Rows from block 3 of a small image classifier, named by matrix and row number. Rows with one number belong to one neuron. Each number is 128 + 32 x the weight over its row's rms, rounded and kept within 0 to 255. All counts start at 0. Numbers have three digits each.
After each neuron's rows are labels from the 100 images, of 14976, where the neuron reaches its highest value: "responds to" is what is common among them; "place" is the part of the image that holds the peak. Only what is clearly more common there than usual is listed. The data: photos of arthropod specimens (BIOSCAN-5M).
# fc1: MLP up (model.blocks.3.mlp.fc1.weight, 768x128), inputs 64-127
# fc2: MLP down (model.blocks.3.mlp.fc2.weight, 128x768, transposed), outputs 64-127

fc1.400:170128128121128124128182135113088166128128154128152128128090099128113128128128141065139094105128079128154120108128079128102128128124128128110128000158128128152164170079128128112093128139128073
fc2.400:163075189128128133128128128128079128128149142110128128100157039128128128121164128152142093100149093134025128128159128150126164162128128077159128175070128128128168096070088128158128128128128128
responds to: order Hemiptera; family Cicadellidae
place: centre

fc1.411:128128096086128134130128212095100159145146150128093151114108157132128112154157170185128109150097112149144128093128168080068120208188128128169128128159128131148156128165109116115168146110100144
fc2.411:068073128181078121091169088160133181143108132128137156149100103117109133128128180098167148161128079115099103128168181177128166164100141112202154158144139128116128148135115162157128103181128082
responds to: order Hymenoptera; family Platygastridae
place: top centre

fc1.509:128170164155128111171117141118109104085185087193102128128128065128088141128087112156128128107124107189128091163128075128123143114084128114067138100128111128106152114056128128154066076128099131
fc2.509:128132107112128168078192168128168154099132159134162128173112128090152128169074128147108156123096159135136141069145157097086137138164085128104142114128141119129190128173128077128161128183196128
responds to: order Lepidoptera
place: top left

fc1.609:128211096125143149128128128128109153105151173107172144152077097128128128081128112135136189059119116128167109145092159087109097115046114154161178103128184116043128128154128116176069152128128123
fc2.609:129128128128128128073129128179086128097096115152144141100157170106246128073095128159136120132174128144161194106149113128128069174170128107128118101158128138115128128089112150128174109128055128
responds to: order Coleoptera
place: centre

fc1.620:128105142105206178124082188153123174106105184173146090128073128229128104153086157148128130128118128083128128173064166133128194159159114121114090090128128195128128158128168146088143142186080072
fc2.620:089128116170128148186164099086146146170174174091094146102124166050095112128128137174128102177115192170122093142117103074185167115128146128187128174102128119128089100063110113165092095121113184
responds to: class Collembola; order Entomobryomorpha; family Entomobryidae
place: bottom left

fc1.697:128128117087184179128128158111087188105128117128143128165058145128128092127164128128128128098128115090150128178096128167101128156188155101089128031128132128128165128128128159128128136091100133
fc2.697:119152128092149119128182128136120086128128084149109128162128106128158114128089176147111099104152104156128186128179065128157119100114132137128128117149143122197178111128073119126128049164128092
responds to: order Hemiptera; family Aleyrodidae; family Cicadellidae
place: centre

fc1.193:059206128155131150196086128162094124082163230082097128128127128128114099113128128152120179108128112149137125152094128098120100145028128182128128104146208128076139128133128126139085103128111090
fc2.193:140082185135111128086129107128106158068087128179134110128164128123190128120128141143128128128162128121135203113147148217128086170161128128128108107114128115133101173077128150128180121136051128
responds to: order Coleoptera
place: centre

fc1.148:112118151064128067140171087124143165128170101194136168144128128141128128152070128084128128110163107128100128154170105182120066102172145128128043116186116118048121111099128144128172128128154147
fc2.148:137102128117128168098171128128128128158128123128128095179128128152097137037183184082149109196128112120110141128172151144136135175164053128168155160135112145189172084117128118128116155142105159
responds to: order Lepidoptera
place: top left

fc1.700:101099175110190169170096155142128128082080128146160100128128161182096122078152128160150200151158128128128139158033191128128213143156128098079097089107201128063128128128124136119128145155063138
fc2.700:119186142153155162100152153128189128128135128128144129128135198167094179128112116174128111128098154128128097181088152128090145128128128114154176138096154177142128093147104151100128172121114128
responds to: class Collembola; order Entomobryomorpha
place: bottom left

fc1.356:128128128128128128128133128138151171159195174128163118147131114127139112146118167083145128168133128128128186081176077150105117164105128188128100102165128154090128069075191128034183146128133070
fc2.356:138111128169134128067189128128128128143128100078094128145176094146128177163139160128122107149128050128146072128210128128054141128128085080128150128176128109167151142041090110177158128121126099
responds to: order Hymenoptera
place: centre

fc1.456:128128152189172176148206128128143128169149206128114099166128120128085078093165128156128093148157113157110128147092195118107190128089128158147128098128162128159128079096128123128136156149117128
fc2.456:128177128128159106104134128072125150120139128162084128128183186111090090153128134128183144165109177146168150152128166164121072091195113031162128128104093163128128181154145128128128128128128128
responds to: order Coleoptera
place: centre

fc1.290:128128128112128189128173161102128169128128116128172128156076134128128128139128148090142099101128128128162128128128080128081128147126128128128176003199128129162108128108128124099128128128085063
fc2.290:139110185128128128128128128128073128103149137128128085098128045104128214128163117128146104128149018128128128138128128205105159128179123128128163128128128128131187117107128128128128081149128128
responds to: order Hemiptera
place: centre

fc1.629:140076161091171170084084172128128193115122128151156072128085128188122116140109190128128128129117144083118128180045149149105164182167086119128088108128128180113126175107179128081128150179128050
fc2.629:105145127150130136176128120104154117140153164089081117063130139059121118165127142148135123156128164178108128154104106071210177108128148114167143164106155117104099111080100128163068096128105128
responds to: class Collembola; order Entomobryomorpha
place: bottom left

fc1.391:128128110107128200081146177128123128096128108111132161145064156128151128079125128102128128087128128128175109176128128136045103128128148128128158009128055146171146128084128147116128128151107100
fc2.391:193173128089199128128168095128128128128128128130160128128128128115116186154177137128128128128128038128128156150148090180128128128128103128182172128139128088185159128114083128128128128128128111
responds to: order Hemiptera
place: centre

fc1.729:128188128128128159128158069146099128063116140148128128059121128128167128128103128189128184084179097116128100133128128116105114128135161111077058128160128098128088079128116076128128108128185128
fc2.729:120094139128128124194128128123155187133138099101128128128137128152095128128165128130131170136085128142128128174128164155128128188103069119179158120130124158066073147131128106128082144092076131
responds to: order Lepidoptera
place: top left

fc1.714:128114160088206171127139128120128128118127109160108080128128128170112128061134115190141216157137135109107161203098183128128165157128128116095133110097185128104128111170128191126128148152073167
fc2.714:170162128128139150133110128128160132128118147111109072128122128170112192132128055179097144128047186128164123128093128144106154089142128128171145082144100146128067095121123095150087173137128129
responds to: class Collembola; order Entomobryomorpha; family Entomobryidae
place: bottom left

fc1.44:128128128189128157182198128128128128187084103146075122173128100174084098124067128154128134151160128128124097178131183112100168128117128078128128107128132154159136128128107164159171128099078173
fc2.44:128158156128128111095128128146094158128128128137139109128187112109118128037063173128128137194129078096202158128160128139125166147179195116127144170169159128136121128128103114098134130143110133
responds to: class Arachnida
place: top left

fc1.543:105142074086172134206094170134128128055119128155128164090076166175100123154053097128128186151128132128125128110106053070114128126122132116065098121089196124128173148128109169097158110128068141
fc2.543:149120128150098101092128125189149152128094128093174128152128099080155152089128115108156170146137141066110143133147118128219110169128160084179128149094097128096095114121098158099163145114128146
responds to: order Coleoptera
place: centre

fc1.392:075219128173156128149152128159128128104128128146132140137108164123070056116138128130148102098183128168128100166079173088128148107054128114133146087106128133088121149065187193128128195144128128
fc2.392:079148098128128128098076116128128161143101079055108141185128128135128193146128140118174168103140075123176128103128122174155091079128128128186073163154146128150060126190091106087203117119101075
responds to: order Lepidoptera
place: centre

fc1.520:137111128064178176092109151128092128122113197128128102170106129135068104151151189152141189129128106121151064156101128155106137171143158128095047103053125183104183106124128128118122103184090145
fc2.520:128117158128191138169125147128148097066128141150173065102128129136098149160104128142165198176109142197066153112110128158160201128128040154100135164077136128088136100137157128115128118138122172
responds to: class Arachnida; order Trombidiformes
place: centre

fc1.465:073128182177128128108189128152128128160171105199134156154128128128152131050128154128119116161184095159135156128150138128063128054112105152149095125110167128165116082108128112096128128160128171
fc2.465:128120224128115142084088156144088134132154067148128128115128128033070110128098167125156149107193030128115106141122128154067177128140128147086028128098128128109123089085106120128128128136192076
responds to: order Hymenoptera
place: centre

fc1.590:128212105124138128098205068128128124073101150117109128128080116134128128117128129110118155128176074098148128128153182128128120143127170128150109100148179128128160186116158179128104175169097114
fc2.590:165118128128128128128114098128128128128128138078068128104128142111128128104152081077074163128137118128173128092140057093065051127148215098100106128128128094105081077128101147088108128119077140
responds to: order Lepidoptera
place: middle left

fc1.189:128093174103179158161153128187115197128128129128143099152057128128136082072110128128122206133192128094091128182095146128128128143140161148145085112149181193084117107128128155141201175159128118
fc2.189:108165128158176171181154100084154128074159123128150133063095186114128128137128128128191141179118152173083065176090097128127205106186128128128128109122128172128073080065128119128148156123128099
responds to: class Collembola; order Entomobryomorpha; family Entomobryidae; order: Trombidiformes
place: bottom left; bottom right

fc1.427:165154107144149188077132173128102122146135187128104110128128128156053128128139122149128122050116078128157025174128128108093128158096068128139168128123090148116147128103128149140128085140175143
fc2.427:128130151128128133148139080160111126181128128116138139129196097119085147128140128091232128156172051145128081172128146190098134154100160112149122156128183128080082140098134194127128124133128093
responds to: order Coleoptera
place: centre

fc1.503:164078128101128134068183142188128099128090171102121135128157097145068119128099128117122177100128128119139140204100167128128170128153138128068102091128104128162102130128128128176122158128114154
fc2.503:089161123187079128182055109108060173143167143117155155077128107144128128071149115128128084054095168081151128128180099109128097128119156128136088125153128174128145099180070116197177136133172188
responds to: class Arachnida; order Hemiptera
place: top left

fc1.606:128128174095179148117128132158085195091081144125148079173074128128128090101128144128128173124156128085116132178097158158128128128160175128128101088119172193079128159128159128116149128184093127
fc2.606:094116112162167181211128127091139128110128128106127128071100178098128128128128128135167128187079181179116079169095048104128181201167128106128091128122122128160091110092128094178128128110128128
responds to: class Collembola; order Entomobryomorpha; family Entomobryidae
place: bottom right

fc1.202:128120143128128128099182130167107159146128128128200137128128128116198160060154128128133128026147091143149128168128136151106173128115128093163146128216181128108128098105164172171154139130153156
fc2.202:175095153192079167080147128165103144128184172116190119133111110118203071067128155048082128137128063056187109128128128128160097148118128147177142103138066077128128128076187128096123128086151110
responds to: order Coleoptera
place: centre

fc1.68:068128152168110128142144114215098203144174119128178174189128180133128110130128179134112128115136087152117128186169116145128096118073116128155060118177173160060172133080093191169167094151128136
fc2.68:196128167152121172105155128175106104149101132128128120159087119044161109094128152104128141139115128128128128071195046161099128124173147152128120154128087108179146158128128096128078067097128162
responds to: order Coleoptera
place: centre

fc1.482:095142128139181153128128128168128179157166128191128128155096155161064071124099128150136128128128125103096099217115184112120155180132128112142128111128137185128109176076178198134178202156143130
fc2.482:100149090118114128032140128128120153088128105091070145128184118103112153128145160128135095147134117152128164104128141154197123126103089102146159124101128083070149093085122128118109013145093086
responds to: class Collembola
place: middle left

fc1.299:059218072128095097175158083122131128094184128128128128128128128128128116103128150161120128128179128161138128128128098084128105116059128153128128087128196092178116099085128126058128141106122080
fc2.299:128099128107191178123062181064103160128090126086103163096128145155097080128173128128152117098103055128108125128128128128135128134178165162180121159087162161128090080175128128095097190172128130
responds to: order Lepidoptera
place: bottom centre

fc1.602:190091128152089108083128128084092072166092047150108128128094086128096113154142177083128079094173128185128130159128171128114128171125059128128188110163128163226128183090164128128084128101113094
fc2.602:128117128128128086128159128128092194128128157073141117174139156090132128096128133068146077187136128153151149092141128146084127134162077143128153151128135128128128050128152128137128128128151128
responds to: order Hymenoptera
place: top centre